python train.py --encoder_arch="vit" --dataset="Sentinel-2 satellite tiles (TerraMesh)" --crop_scale_min=1 --encoder_norm="layernorm" --encoder_norm_position="pre" --encoder_head_dim=16 --encoder_qk_norm=false --encoder_parallel_block=true --encoder_layers=12 --decoder_width=128 --steps=10700 --epochs=75.6 --lr_schedule="cosine" --weight_decay=0.2
Rows from expert 11 of block 9 of the encoder, named by matrix and row number. Rows with one number belong to one neuron. Each number is 128 + 24 x the weight over its row's rms, rounded and kept within 0 to 255. All counts start at 0. After the name is the row's rms in percent of the matrix's.
# up: expert up (encoder.blocks.9.mlp.up, 16x160x160), inputs 80-159
# down: expert down (encoder.blocks.9.mlp.down, 16x160x160, transposed), outputs 80-159
up.89 099 [137 128 128 128  74 136 148 128 148 128 165 128 128  84 128 152 128 128 128 173 128 137 128 128 128 173 128 116  79 128 159 128 134 128 153  99 128 102 125 134 120 129 142 128 119 128 128 128 128 128 128 130 115  70 128 128 146 140 128 193 128  84 162 128 128 128 128 128 128 181 128 125 128 127 110 128 125 159 152 128]
up.90 084 [128 167 128 128 141 128 189 128 128 103 128 128 128 195 118 128 128 125 141 133 128 128 128 128 128 152 222 128 128 128 114 128 128 128 120 128  84 121 128 128 128 128 190 156 128 128 128 128 113 123 128 128 210 169 178 128 128 198 128 128 128 128 128 128 128 128 128 104 212 128 128 128 128 128 128 128 165 128  98 128]
up.91 118 [128 128 128 128 128 128  88 140 123 173 128 116  91 128 128 128 128 128 126 133 155 128 128 128 201 128 107 139  63 128 128 128 127 226 131 128 128 128 128 128 103 138 101 128 126 128 128  81 128 128 128 128 128 128 128 128 128 128 128 128 119 128 128 105 128 178 128 154 121 128 117 128 110 129 178  53 114 191 135 128]
up.92 121 [ 95 128  80 116 105 126 126 128 128 128 152 189 120  63 190 128 201 127 101 132  95 132 143 122 141 128 104 119 115 168 128  55  92 128 127 133 188 112 128 128 128 129 128 128 143 144 121 118 128 114 131 128 122 128 116 128 128 154 128 138 173 129  80 129  91 128 128 150 129 128 175 199 109 114 128 128 116 128 128 135]
up.93 081 [128 118 128 128 106 146 128 128 161 128 128 128 128 150 135 128 165 128 128 128 128 128 128 128 128 128 128 128 255 128 128 128 128 128 128 168 128 128 129 128  70 129 140  61 128 139  79  46 128 105 128 128  61 128 114 168 128 128 128 128 128 143 128 128 128 157 128 128 128 118 128 128 128 101 128 128 124 140 128 128]
up.94 068 [128 128 128  53 128 128 128 128 128 177 127 128 128 151 128 128 128  91 128 128 128 100  98  72 128 124 128 128 128 128 128 176 128 128 128 128 133 128 166 120 128 153 255 179  86 128 128  54 128 128 128 128 167 128 128 135 136 128 128 128 128 128  72  66 137 128 128 124  96 129 128 153 128 151 128 128 154 128 128 128]
up.95 094 [132 128 122 128 126 110 158 112 128 124 143 133 120 113  97 128 117 127 128 128  74 128 128 128 159  96 143 128 168 160 140 144 151 126 128 128 134 144 128 125 195 124 128 129 112 131 128 128 111 128 128 128 153 127  69 126 128 128 102 128 221 128 106 128 128 155 128 128 115 211 128 127 108  87 137 112 169 126 129 117]
up.96 122 [130 124 159 127  63 130 128 128 198 129 128 128 111 122  63 132  97 128 119 151 128 109 111 165 205 128 128 176 139 129 158  79 128 158 165 114 110 122  70 128 128 128 148  82 112 128 167 123 127 103 136 108  90 136 107  88 166 166 119 141 128 128 128 128 166  62 142 128 176 134 122 115 128 128 124 129 128 130 146 128]
up.97 080 [128 128 151 128 128 128 128 128 128 128  42 128  80 143 128 128 128 128 128 128 128 128 128 128 101 129 128  99 109 128 128 128 128 128 128 128 128 137 128 128  67 136 128 124 128 148  96 191 128 128 131 103 150 128 128 128 128 128 128 128 128 128 104 128 128 128 128 120 128 128 127 128 132 128 128 128 153 128 128 230]
up.98 072 [128 128 145 128 128 129 126 128 101 128 109  51 153  99 128 117  95 109 128 128  77 128 118 142 128 128 128  83 128 128 189  88 128 128 115 128 122 147 128 163  77 128 128  88 128 128 116 145 128 194 156 146 135 128 128 128 128 128 156 196 128 139  55 108 128 128 128 128 128 144 128 128 128 128 128 128 127 128 128 128]
up.99 083 [131 128 128 128 127 134 128 128 165 135 128 105 128 142 123 128 128 128 157 119 128 128 128 128 128 128 128 128 119 207 128 128 127 128 180 128 128 128 128 123 119 128 170 128 128 112 128 128 127 128 112 148 140 128  83  88 176 128 128 159 128 128 126 126 128 128  42 120 128 122 128 128 128 119 128 128 135 127 128  98]
up.100 102 [103 134 128 128 144 128 128 144 128 128 136 128 139 170 151 120 134 128 128 128 128 128 163 128 184 117 128 128 128 130 128 128  62 128 128 139 123 132 166  59 129 111 128 128 130 136 128 128 128 128 128 128 153 128 130 142 128 128 128 111  72 128 128 128 128 179 128 141 104 128 128 128 128 128 128 126 118 128 128 168]
up.101 066 [128 128 117 128 128 128 101 128 125 128 128 128 128 128 237 128 128 128 114 128 128 128 134 128 128 134  87 128 128 170 128 128 128 155 128 142 128 197 128 128   7 128 128 128 114 128 128 139 128 179 128 128 128 128 128 128 112 128 128 153 128 206 153 128 128 128 109 128 128 128 128 128 128 128 128 115 128 128 128 109]
up.102 066 [128 128 128 128 128 128  58 128 128 128 128 128 128 128 128 128 128 128 128 137 146 128 128 128 128 128 128 125  61 128 128 128 130 142 128 128 152 128 128 128 134 128 128 128  61 128 128 128 128 128 128 128 128 128 128 150 118 128 128 159 128 151 144 102  35 128 196 128 192 128 128 128 128 128 128 128 171  93 128 128]
up.103 177 [143 153 137 116  86 140 114 128 128 127 128 128 119  78  80 149 134 128 128 159 127 125 128 128 145 154 123 129 149  98 133  97 104 127 152 130 161  60 126 130 132 143 128 131  41 128 120 134  58 127 128 120 128 124 122  80 149 126  97 145 165  70 117 128 123 138 129 125 128 129 128 131 131 103  76 165 129 180 129 112]
up.104 089 [128 156 128 127 128  92 128 154 127 128 107 128 128 128 151 128 128 189  77 128 128 129 128 125 135 127 128 100 136 170 152 128 148  65 128 128 128 128 128 128 122 128 128 128 154 123 128 163 128 128 118 128 128 128  96 128 128 128 128 128  81 128 148  62 111  93 147 128 115 128 128 128 128 128 128 128 140 128 128 128]
up.105 088 [128 182 229 106 128 128 128 105 128 109 128 128 128 139 135 128 128 128 128 128 128 122 128 128 128 128 128 128 132 128  26 128 143 151 128 128  78 115 123 128 110 128 128 128 201 128  95 128 126 128 128 128  63 128 128 128 129 128  98 127 128 128 161 128 128 127 128  99 128 143 128 127  98 208 128  79 133 172 158 128]
up.106 074 [128 128 128 128 128 128 119 128 128  85 112 128 128 128 128 128 142 128 139 125 154 128  34 128 128  53  94 128 128 128 128 111  70 128  67 128 140 114 128 128 128 128 136 150 128 178 128 128 122 165 128 128 170 128 128  94 116 157  62 128 128 128 128 133 128  59 128 137 128 128 141 128 128 117 128 128 190 128 128 155]
up.107 083 [128 137 128 128 131 128 128 128 129 128 108 128 128 128 128 128 113 128 128 128 128 128 123 128 180 121 128  94 128 117 146 133 100 128 175 128  86 128 128 131 123 153 128 128 172 128 128 128 140 128 128  16 150 133  19 128 128 128 134 128 128 128 128 128  55 126 132 128  70 136 128 128 128 128 128 128 127 128 143 140]
up.108 121 [139 183 204 128 165 128 126 128 128 128 128 131 128 128 132 133 128 136 128 117 130 128 128 128 128 124 128 127 153 126 128 133 142 128 128 146 150 133 128 132   0 128 128  70 135 179 128 128  97 193 128  85  54 128 128 128  86 128 128 128 128  86 121 128 137  31 128 128 128  83 139 133 128 144 128 143 162 161 128 128]
up.109 091 [128 186 139 119  26 128  73 161 128 128 128 128  98 113 128 128 128 128 112 128 129 181 128 128 128 111  94  57 101 128 157  66 128 151 133 128 128 124 142 144 128 128  81 128  88 161  94 128 128 135 128  66 127  79 126 109 128 130 128 174 128  99 102 128 124 128 128 137 128 171 128 127 128 106 120 167 120 128 128 128]
up.110 107 [123 128 155 188 130  92 128 128 128 128 128 219 142 200 128  40 128 128 128 128 110 114 144 128 128 128 128 128 128 128  56 128  82 137 128 128 128 128 128 190 140 128 133 155 128 128 180 168 127 128 128 146  65 128 133 128 128 128 128 119 136 128 125 128 128 128  90 170 128 128 121  87 128 136 146 158 125 127 128 128]
up.111 067 [161  94  87 128 128 128 131 128 119 128 128 102 128 128 126 128 128  75 128 128 128 179 120 153 138 161 128 128 113 128 128 128 128 128 128  58 109 133 128 128 210  75 128 128 102 128 128 165 166 128 128 128 128 128 128 128 128 128  85 128 128 162  97 228 140 128 128 128 117 203  97 158 128 128 128 128 188 128 128 128]
up.112 103 [110 128 137 128 128 128 128 191 116 128 128 123 128 149 135 128 128 128 177 170 128 128 183 128  90 128  93 107  62 156 128  99 123 139 128  74 128 123 128 165 138 128 129 140 128 128 128 117  86  93 128 129 129 128 130 128 133 128 128 129 124 137 128 128 128 128  64 178 128  55 128 128 128 128 158 129 127 106 128 154]
up.113 088 [128 128 128 128 145 128 184 128 128 128 128 128 128 128 128 128 128 157 128  78 128 128 128 122 128 177 128 128 128  91 128 128 128 128 107 128  73 190 128 153 126 128 128 185 128 128 128 128 137  26 128 128  87  84 128 128 139 128 128 128 128 128 128  66 128 128 128 128 128 228 172 128 128 136 128 128 127 128 128 142]
up.114 124 [128 128 180 128 106 170 128 128 128 128 128 121 139 128  85 128 120  92 128 129 140 146 128 128 128 137 128 128 127 150 176  58 129 128  42  85 124  85 128  99 134 143 103 138  58 130 128 128 122 129 128 128 145 128  91 128 126 131 102 128 128  96  84 208 128 124 129 139 128 129 128 155 135 126  52 145 124 128 128 108]
up.115 090 [128 128 128 114  69 152  83 131 128 128 128 128 238 117 117 115 128 128 128 128 168 128 128 175 128 128 202 128 128  84 128 128 133 128 128 128 128 128 170 128 103 128 128 128  99 128 128 128 128 128 128 128  90 128 124 121 128 128 128 155 128 128 128 128 128 129 128 128 128 161 128 112 157 128  97 180 126 128  97  54]
up.116 082 [128 128 109 102 128 128 128 128 159 128 128  81 166 128 128 128 128 100 128 128 111 128 128 128 126 128 128  65 124 104 128 128 128 128 128 128 128 119 114 128 122  48 128 126 143 128 170 128 128 145 128 128  76 150 125 128 128 158  57 128 128 128 128 128  79 128 128 145 115 128 128  75 128 157 114 128 198 128 127 114]
up.117 099 [128 139 128 171 128  97 128  86 128 128 128 128 128 128 128 128 128 128 151  94 196 171 128 128  89 131 128  43 128 128 128 178 128 120 128 202 128 128 128 128 128 129 145 138 122 128 128 128 136  75 128 128 128 137 127 128 128 129  79 157 128 128 111  93 103 128 128 201 128 128 128 113  94 128 128 128 130  98 162 128]
up.118 130 [128 128 128 128  78 128  62 168 128 128  92 128 113 149 123 201 166 125 121 167 200 134 128 126 137 129 128 117 131 129 133 127 101 124 128 138 122 135 128 158 156 128 128 204 108 148 128 124 112 128 129 119 115 114  94 122 140 128 128 174 128  71 125 128 131 122 175 128  56 161 150 131 128 125 104 135 128 128 140 128]
up.119 060 [220 128 128 147 128 136 128 143 128 148 128 128 128 128 128 128 128 164 128 128  93 128 128 128 128 128 128  59 128  63 128  77 140 130 128 128 128 128 128 157 128 128 124 128 128 115 128 128 132 130 128 128 130 128 103 133 128 128 128 128 128  62 166 143 153 128 128 128 135 128 170 128 172  65 122 162 129 128 128  85]
up.120 078 [ 82  63 145 128 128 128 128 128 128 128 128 128 128 128 128 128 128 128 128 128 137 128 128 128 139 128 161 150 132 151 117 148 131 109 105 255 112 128 128 128  64 178  52 128 170 111 128 175 128 137 128 128 120 142 128 128 128 128 128 128 128 128 137 128 111 128 128 128 157 128 128 128 128 149 161 128 127 136 128 128]
up.121 118 [125 128 128 128 128 133  92 128 128 132  93 154 128 128 128  61 143 128 128 128 128 128 128 128 114 126 128 128 122 128 131 121 164 128 182 128 128 128  91 185 121 109 128 128 145 207 128 128 164 128 128 107 128 128 113 128 127 128  73 129 128 133  47 128 106 160 128 129 128 122 129 127 115 126 128 128 127 128 129 142]
up.122 108 [128 128 102 128 146 127 128 128 123 142 128  81 128 140 141 104 119 128 135 128  26 128 128 115 128 128 128 120 118 141 122  78 114 104 128 128 136 164 187 128 146 129 128 128 128 166 128 129 128 122 154 153 153  88 127 128 110 103 159 106 112 196 128 103 128 135 116 119 135 117 128 128 128  88 155 214 129 103 128 128]
up.123 126 [191 128  88 128 185 128 138 128 128 129 181 128 142 128  89 128 149  95 206 110 115 168 128 191 126 113 158 113  27 128 110 128 211 128 128 128 128 116  91 117 126 128 128 128 145 128 167 129 128 128 128 128 128  62 108 128 114 130 128 123 193 128 128 100 126 128 128 128 128 128 128 128 137 128 128 128 139 127 128 107]
up.124 160 [128 156 141 128 112 127 128 120 119 142 175 120 135 138 128 119 179 118 129  97 128 128 129 129 128 128 100 123  93 128 128 128 136 156 155 150 150 104 128 128 127 154  92  53 151 194 128  94 162 128 132 150 128 126 147 128 103 143 128  98 134 156 120 118  96 138  84 206  73 122 128 135 128 105 153 172 109  99 129 138]
up.125 076 [128 158 128 147 179 128 128 128 161 128 128 115  34 128 152 128 128 128 193 115 128 124 145 128 128 128 128 128 128 128 128 128 128 128 128 128 177 128 128 128 128 128 128  64  27 128 128 128 106 128  92 157 128 170 145 153 128 179 128 125  94 128 103 124 128 128 162 128 165 117 161 149 133 128 128 128 153 128  65 128]
up.126 110 [164 128 146 128 128 128 128 128 128 128 128 128 113 139 128 188 125 128 128 128 128  79 187 128 130 112 128 153 120 128 128 128 131 179 120 128 128 128 128 128  24 128 128 133 127 128 149 107 128 141 128  78  72 128 128 128 128 128 129  68 151 128 120 128  60 139 128 182 128 179  33 122 128 128 150  77  84 135 128 144]
up.127 101 [128 123 128  85 100 128 128 142 128 128 129 136 128  89 128 128 183 112 128 148 128 123 128 139 128 117 105 128 128 128 164 128 141 127 169 129 153 129 179 128 145 153 139 128 125 128 128 128  59 121 128 128  71 128 115 128 128 178 128 142 141 128  16 158  91 243  88 128 144 129 132 128 128 128 128 109 138 143 113 128]
up.128 103 [136 128 128 128 111 128 128 156 128 128 128 127 140 213 128 128 128 125 128 128 129 140 128 141 128 135  91 157 128 156 128  94 128 194  85 128 127 136 136 128 192 146 128 155 128 128 129 129 128 124  75 128 123 128 167 128 130 128 128 131 122 128 130 128 128 128 128 128 128 128 128 127 128 128 128 109 180 128 117 128]
up.129 069 [128 128 179 157 117 128 128 125 104 128 128 143 128 128 128 128 228 128 170 128 128 229 156 128 128 128 128 128 128 128 128 128 128 128 128 128  87 128 128 128 128 128  95 173 174 144 119 128 128 128  95 128 128 128 128 128 109 128 128 128 128 128 128 128 118 128  89 128 128 128 128 148 128 128 128 128 127 128 128 128]
up.130 083 [181 128 128 128 149 133 128 128 128  82 128 128 128 128 128 128 128 129 128 128 128 128 128 128 104 128  69 121 128 128 128 128 171 128 153 128 125 128 113 128 128  99 128 128 128 128  82 128 112 128 128 128  79 128 129 128 128 128 128 128 101  62 128 128 177 128 128 128 128 128  98 122 128 128 164 101 146 167 128 164]
down.89 090 [ 96 128 128 128 182 128 128 128 128 128 128 128 193 128 122 128 112 130 128 103 128 128 128 128 128 129  92 157 128 121 128 128 128 126 119 128 128 128 144 120 138 128  91 128 128 128 128 101 128 128 128 128 155 128 103 216 128 128 128  93 128 128 128 128 128 128 132 128 128  78 128 128 128 133 128 117  20 131 109 172]
down.90 065 [128 128 150 128 121 128 128 128 128 128 128  73 128  17 128 128 128 128 128 128 128 128 128 128 128 128 128 150 136  87 128 128 100 137 118 143 128 128 128 128 234 105 128 128  76 128 115 128 113 158 128 140 128 128 188 128 128 113 128 128 128 128 128 121 187 128 128 128 128 128 128  53 148 172 128 128 128 167 128 128]
down.91 125 [128 111 128 128  87 128 128 128 149 128 128 124 128 128 128 128 128 129 128 206 128 129 132 128 128 129 128 128 126 132 136 127 131  69  95 123 130 122 128 134 220  80 153 120 128 129 115 128 128 128 128 118 129 101 128 120 128 128 128 128 131 128 145 128 128  84 131 127 109  99 128 141 128 128 152 128   0 128 128 128]
down.92 137 [128 128 204 172 128 128 124 128 128 128 128  71 128 128  88 128 128 123 128 128 128 132  21 140 128 128 128 145 126 128  82 158  99 128 128  60 108 128 128 128 204 128 174 128 118 128 128 128 128 138 174 128 128 128 126 148 128 128  95 104 128 128 128 128 129 128 128 113 128 152 128 124 186 128 137 128  63 129  99 128]
down.93 088 [128 128 128 152 129 128  52 120 128 106 135 128 128  95 128 128 128 133 133 128 188 112 128 128 128 128 192 128  47 128 156 128 157 127 123 112 109 128 110 128 128 128 128 154 128 128 128 128 128 128 128 105  33 128 146 128 128 128 128  66 128 128 143 128 112 128 180  99  43 128 128 164  70 128 134 128 123 129 128 128]
down.94 082 [128 122 128 141 126 153 128 128 128 128 128 128 128 128 103 128 128 177 122 128 172 128 128 148 130  98 128 128 158  62  80 128 128 134  82 125 158 128 128  90 128 123 145 128 104 123 126  41 200 128 128 128 141 124 128 128 128 128 128 128 128 128 128 118 128 128 128 128 128 128 125 127 176 128 128 126 128 128 128  83]
down.95 098 [142 128 174 151 157 128 114  59 110 128 113 128 137 176 189 128 128 128 128 110 128 143 134 128 128 144 127 128  97 128 128 130 121 167 107 104  31 128 128 133 128 128 167 148 128 128 128 128 162 128 128 128 110 128 128 131 128 127 128 140  98 128 128 128 130 126 127 162 128 128 128 132 128 128  72 116 127 128 128 133]
down.96 120 [128 128 128 128 200 128 144 128 104 127 144  88 131 128 139  94 128 128 162 131 128 204 117 118  39 133 128 128 128 128  99 140 128 111 128 176 164 128 128 128 252 141 128 153 154 128 117 128 128 128 128 128 172 145 128 128 128 128 143 128 120  80 128 132 128 207  83 129 128 119 128 201 128 153 141 127  53 127 128 128]
down.97 081 [149 128 172 128 128 128 165 128 193 136 124 128 128 128 128 128 128 139 137 128 128 136 117 128 157 190 128 128  33 134 128 128 102 128 177 180 131 105 128 128 128 128  98 121 128 128 128 144 128 128 128 128 115 128 128 128 128 128 128 128 128 161 128 128 128 128 128 184 191 128 128 128 128 137 156 128 128 128 128  88]
down.98 080 [163 128 118 115 128 128 128 128 172 128 128 128 203 114 128 133 128 105 122 173 129 128 128 128 128 128 145 150 103  54 128  38 128 103 128 128  86 128 128 128 193 128 179 157 128  16 128 128 128 128 128 128 139 118 128 159 128 128 128 128 128 128 128 106 128 128 128 141 128 131 128 126 128 128 128 128 128 142 128 128]
down.99 084 [128 150 128 140 128  89 128 128  97 153 128 115 154  85 128 128 152 128 127 113 128 128 128 255 128 128 128 182 128 128 128 128 128 164 128 128 128 128 105 128 132 128 128 128 128 128 128 128 128 128 108  94 127 128 128 128 128 128 128 128  57 193 117 128 128 128 128 206 128 128 128 131 107 128 128 128 128 128 130  66]
down.100 104 [132 128 147 128 150 128 128 128 128 148 128 142 128 128 128 128  91 183 128  94 128 135 128 226 128 128 128 112  94 110 113 128 128 128 128  66 105 125 128 128 128 134 142 128 128  93 128 114 128 141 109 128 128 144 138 128 128 128 100 128 128 128 128 128 128  69 128 128 128 174 128 128 128   0 104 128 128 150 149 128]
down.101 076 [128 139 128 128 128 128 125 128 100 128 128 128 128 175  53  60 128 128 128 128 128 128 126 172 128 128  96 110 128 128 128 128 128 128 128 100 122 143 133 156 114 128 172 123 128 166  99 128 196 128 128 128 134 128 128 111 128 181  91 128 138 128 128 128 128 128 128 128 106 128 128 128 144 185 107 101 128 148 128 128]
down.102 078 [133 116 146 128 128 128 128 128 119  58 128 128 128 128 128 128 128 143 128 150 128 212 128 128 128 128 143 128 146 128 119 128 128 125 124 204 128  97 128 128 128 128 151 128 128 122 139 128 151 128 128 128 165 103  74 128 128  99 128 128 128 128 103 128 122 128  85  94 177 128 128 168 128 128 160 128 128 128 128 128]
down.103 142 [128 108 128 128 157 116 128 128 128 128 124  67 128 128 128 126 112 128 144 100 128 119 128 128 120  94 142 152  74 128 128 136 104 111 128 133  93 129 127 128 252 128 128 128 128 100 128 115 187 113 128 128 145 132 128 142 125 128 146 111 128 128 128 111 129 125 128 168 128 128 128 128 128 150 153 124  85 126 128 128]
down.104 071 [128 128 145 128 128 128 128 128 128 128 128 144 128 128 128 128 128 128 128 128 136 128 128 174 128 179 128 116 128  23 128 128 128 160 128 143 128 128 128 128 128 128 128 128 130 128 128 128 128 131 165 128 128 204 142 116 115 128  90 128 137 128 128 184 128 199 128 127 128 134 128 128 128 128 128 150 131 128 128 162]
down.105 095 [128 128 128 150 128 147 163 119 128 128 119  64 134 128 109 128 128 149 128  95 128 128 140 107 128 138 145 128 169 128 129 100  76 128 128 165 128  77 108 128 128  82 117 128 128 129  81 128  26 128 128 172 130 111 181 128 128 128  92 128 146 128 128 128 128 128 128 128 128  79 128 128 149 128 128 140  85 127 128 110]
down.106 065 [128 128 128 107 128 128 128 128 166 128  99 141 191 128 128  73 128 128 104 128 128 128 128 128 128 128 128 128 128 128 139 117 207  89 128 128 104 128 128 128 128 128  43 128 128 128 164 128 128 110 139  67 128 128 128 166 128 136 128 128 128 134 128 128 128 128 128 128 128 128 128  78  74 128 159 141 128 128 140 128]
down.107 077 [128 140 130 120 105 194 128 128 142 155 128 128 128 128 128 126  48 105 128  96  91 125 128 128 128 128 128 128 128 128 184 128 186 128 128  17 165 200 128 110 128 107 141 128 128 128 128 128 128 128 128 128 157 152 138 128 128 134 128 127 128  58 128 128 128 156 128 128 128 128 114 115 128  77 128 128 128 119 128 128]
down.108 136 [128 128  63 128  32 170 138 128 128 128 154 128 114  88 119 163 128 128 128 132 162 128 128 128 123 128 201 116 128 110 128 115 131 128 141 128 128  89  95 128 143 128 128 106 140 128 128 191 128 125 128 120  48 155 128 128 128 128 128 209 146  78 128 145 128 106 171 128 151 128 128 128 148 104 119 118 158 134 128 116]
down.109 115 [128 128 130 128 158 128 128 128 128 128 128 128 168 128  64 128 128 128 128 147 128 113 121 128 117 128 128 128 157  99 124 181 128 123 128 128 128 128 120 109 246 104 140 128 128 122 128 128 128 101  76 150 128 198 128 128 128  69 119 115 128 128 128 128 128 116 128 128 128 153  97 128 128 128 128  89   0  71 124 120]
down.110 078 [128 157 128 128 129 128  69 128 151 128 128 128 128 128 128 128 168 132 128 142 128  82 128 128 128 128 217 128 129 128 128 128 153 127 149 129 128 191 128 128 128 128 128 128 128 128 128 139  32 188 128 128 128 128 128 128 128 165 156 128 128  97 166 128 126 129 135 128 125  47 128 153 128  85  93 128 114 128 128 128]
down.111 086 [128 128 239 128 140 125 128 128 128 128 128 128 139 128 128 128 128 128 102 128 128 121 128 128 128 114 128 128 103 128  96 139 128 132 128 119 128 128 128 144 127 128 128 128 115 107 128 177 128 108 188 134 128 128 128 155 128 134 128 160  50 128 128 128 157 128 128  78 128 122 128 128 128 133 128 114  14 128 175 128]
down.112 102 [144 128 125 128 128 128 138 128 139 128 106 133 128 113 128 121 128 143 128 128 128 116 157  37 139 128 128 128 128  70 128 192 128 128 146  82 165 128  71 128 146 135 144 128 128 128 124 128 128 117 128 128 128 128 164 128 128 130 111 105 128  33 128 128 124 129 138 128 143 148 128 150 132  51 128 121 108 192 182 103]
down.113 083 [128 128 128 128 128 128 104 128  15 128 128 128 128  79 128 111 148 128 128 123 128 140 128 128 103 128 128 128 161 128 121 128 128 128 128 128 158 128 128 183 128 128 115 114 128 128 128 128 176 128 128 128 129 128 126 128 128  91 128 128 128 128 128 110 129  98 128 172 192 128 127 128 121 128 200 128 128 127 123 128]
down.114 119 [128 128 128 119 128  90  86 128 121 104 153 128 128 130 128 128 128 129 128 168 128 129 128 128 113 128 161 130 148 128 122 162 128 128 128 142 141 200 128 128 255 121 128 177 128 112  91 137 128 128 128 128 164 128 128 128 174 128 128 128 128 125 128  48 128 189 127 128 128 128 128 101 128 128 128  89  36 144 117 113]
down.115 093 [131 107 128 128 128  73 128 131 128 128 128 107 127 128 128 128 128 128 128 128 100 128  88 128 128 128 111 101 128 152 128 104 128 136 128 113 128 128 128 128 153 194 128  43 139 128 119 128 180 128 128 128 128 128 128 128 128 128 128  95 128 128 123 128 128 128 128 128 128 179 128 115  48 128 255  77  62 128 128 120]
down.116 085 [128 142 128 162 128 128 128 128 128 128 128 145 112 128 128 157  97 161 128 128  96  98 128 128 128 128 128 177 128 128 152 128 128 128 111 119 128 128 128 128 127 128 128 128 128 125 128 128 124 128 128 128  81 134 176 128  92  81 125 128 130 128 168 105 128 128 128 128 128 128  75 182 125 172 137 128 172 110 128 128]
down.117 081 [156  92 128 128 123 128  68 129 128  99 128 128 128 128 128 128 128 128 128 128 128  87 128 128 137 161 101 128 128 128 110 140 128 128 128  52 128 128 167 128 128 128 128 128 128 131 128 130 114 128 128 128 128 128 128 126 128 128 128 128 128 128 128 190 153  99 133  23 128 172 128 105 128 128 128  27 128 128 128 128]
down.118 121 [136 128  95 128 156 128 128 128 128 128 128 104 154 162 128 128 128 128 130 128  89 128 114 140 128 162 128 114 113 128 113 130 128 127 128 128 137 129 128 128 254 128 194  88 128  66 168 149 128 128 128 128 128 192 128 128 128 110 128 117 128 128 128 128 129 128 136 128 128 121 128 128 128 128 128  91  43 128 128 128]
down.119 062 [128 128 128 128 128 128 128  87 131  42 128 128 128 115 113 128  50 130 128 128 128 166 128 128 128  66  70 128 128 128 128 107 128 163 128 174 128 128 128 128 194 128 128 136 128 128 112 101 128 128 128 128 128 128 128 185 128 116 128 128 128 192  81 128 114 128 128 150 128 128 128 128 128 128 130 128 128 128 141 163]
down.120 077 [135 215 128 128  40 128 128 181 128 128 128 128 128 128 128  99 128 128 128 128 128 128 157 126 158 128 115 128 128 128 128 128 128 154 164 130 128 121 128 128  98 128 117 105 128 128 118  98  93 128 128 128 128 128 128 128 128 128 115 126 128 127 128  93 158 128  92 128 128  35 128 128 128 128 140 221 128 128 122 128]
down.121 146 [128 127 128  83 118 150 136 132 128 128  97 128 128 128 128 137 128 118 128 129 140 181  86 130 128 128  84 136 128 128  90 101 140 142  93 129 128 125 128 128 255 136 146 126  99 127 128 123 128 120 123 128 128 102 101 128 128 128 128 128 106 128 128 128 139 128 128 127 113 147 128 128 144 121 128 137   0 128  95 123]
down.122 113 [101 128 128 128 128 169 128 128 128 128 103 128 128 128 128 128 128 131 128 128 155 128 128 143 128 130 112 128 127 128 138 223 132 128 143  75 128 128  28 128 128 128 150 127 111 128 128 128 128 128 113 128 128 227 128 128 128 151 128 128 128  63 128 128 128  70 128 128 128 186 128  97 128 114 128  43 137 128 128 115]
down.123 094 [126 194 152 128 128 124  95 202 128 128 128 186 128 128 128 110 123 131  74 128 128 129 128 128 126 130  92 146 128 164 128 126 140 144  77 128 128 128 172 143 161 128 128 144 109 128 128 202 128 128 127 128 132 156 128 128 128  81 128 140  63 128 127 143 128 129 128 128 196 119 128 128  86 128 128 128  84  72 111 128]
down.124 157 [123 128 128 128 108 128 128 158 165 128 109 169 109 128 127 128 128 128 128 156 128 141 128 148 149 131 108 128 128 128 128 128 128 128 128  57 173  89 128 128 239 128 194 142 124 128 128 128 123 114  95 128 128 130 112 128 128 143 118 128  91 118 148 147 130 128 128  97 128 158 128 128 128 120 130 128   0 151 128 128]
down.125 067 [128 128 128 128  99 128 128 105 128  54 105 128 103 128 128 149 128 128 140 128 128 128 128 128 101 128 115 128 103 128 207 128 128 128 104 128 128  79 128 122 128 128 128  64 128 128 128 128 155 151 160 128  52 128  97 128 193 128 128 135  80  92 128 126 126 128  84 128 128 128 128 128 128 164 128 128 128 128 128 128]
down.126 123 [128 128 128 118 134 128 128 128 205 116 128 129 128 128 134 137 128 134 138 128 128 128 108 128 129 127 128 128 133 128 131 179 154 128 157 156 128 128 144 141 205 128 128 128  88 183 128 156 128 128 128 128 128 118 124 128 144 128 128 128 117 124 118 155 172 152 128 128 147 102 133 128 170 201 128 128   0 128 128 144]
down.127 084 [128 128 128 142 128 128 128 135 132  98 128  82 128 128 128 112 103 129  88 111 128 128 128 128 128 130 128 128  92 128 119 167 135 149 128  71 128 128 121 128 255 128 129 128 114 127 128 167 128 128 171 128  79 128 128 128 128 128 128 128 128 128 156 172 169  53 128 128  68 138 128 101 128 114 128 126  81  89 175 128]
down.128 095 [177 128 128 128 130 128 124 128 128 128 137 128 124 115  97 128 139  71 128 101 128 100 128 152 114 122 128 119 128 104 128 176 128 127 128 115 128 122 128 128 214 128 128 128 128 128 128 148 128 128 142 128 129 132 128 128  79  25 128 128 128 125 128 128 128 123 128 106  96 133 128 133  95 128 137 106  31 127 128 136]
down.129 092 [128 128 128 128 128 128 128 158 164 128 128 128 128 128 128 123 128 128 128 128  94 125 117 128 141 128 128 128 128 128 128 128 164 128 128 128 128 128 124 121 130 128 170 112 128 128 128 163 128  89 122 139 128 128 128 128 128 128 128 128 144 128 128 147 128 128 128 149 120 128 128 103 128 128 128 179   0 128  93 128]
down.130 086 [128 128 128 128 129  77 111 130 128 128 128 128 151 128  85 128 140 128 139 128 128 129 128 117 128 128 129 128 146 227  81  96 128 128 162 188 101 128 132 186 128 128 128 128 128 181  34 128 128 128 128  67 135  78  85  97 128 128 128 128 128 128 128 115 169 128 128 128 121 154 128 110 163 149  87 154 109  59 128 128]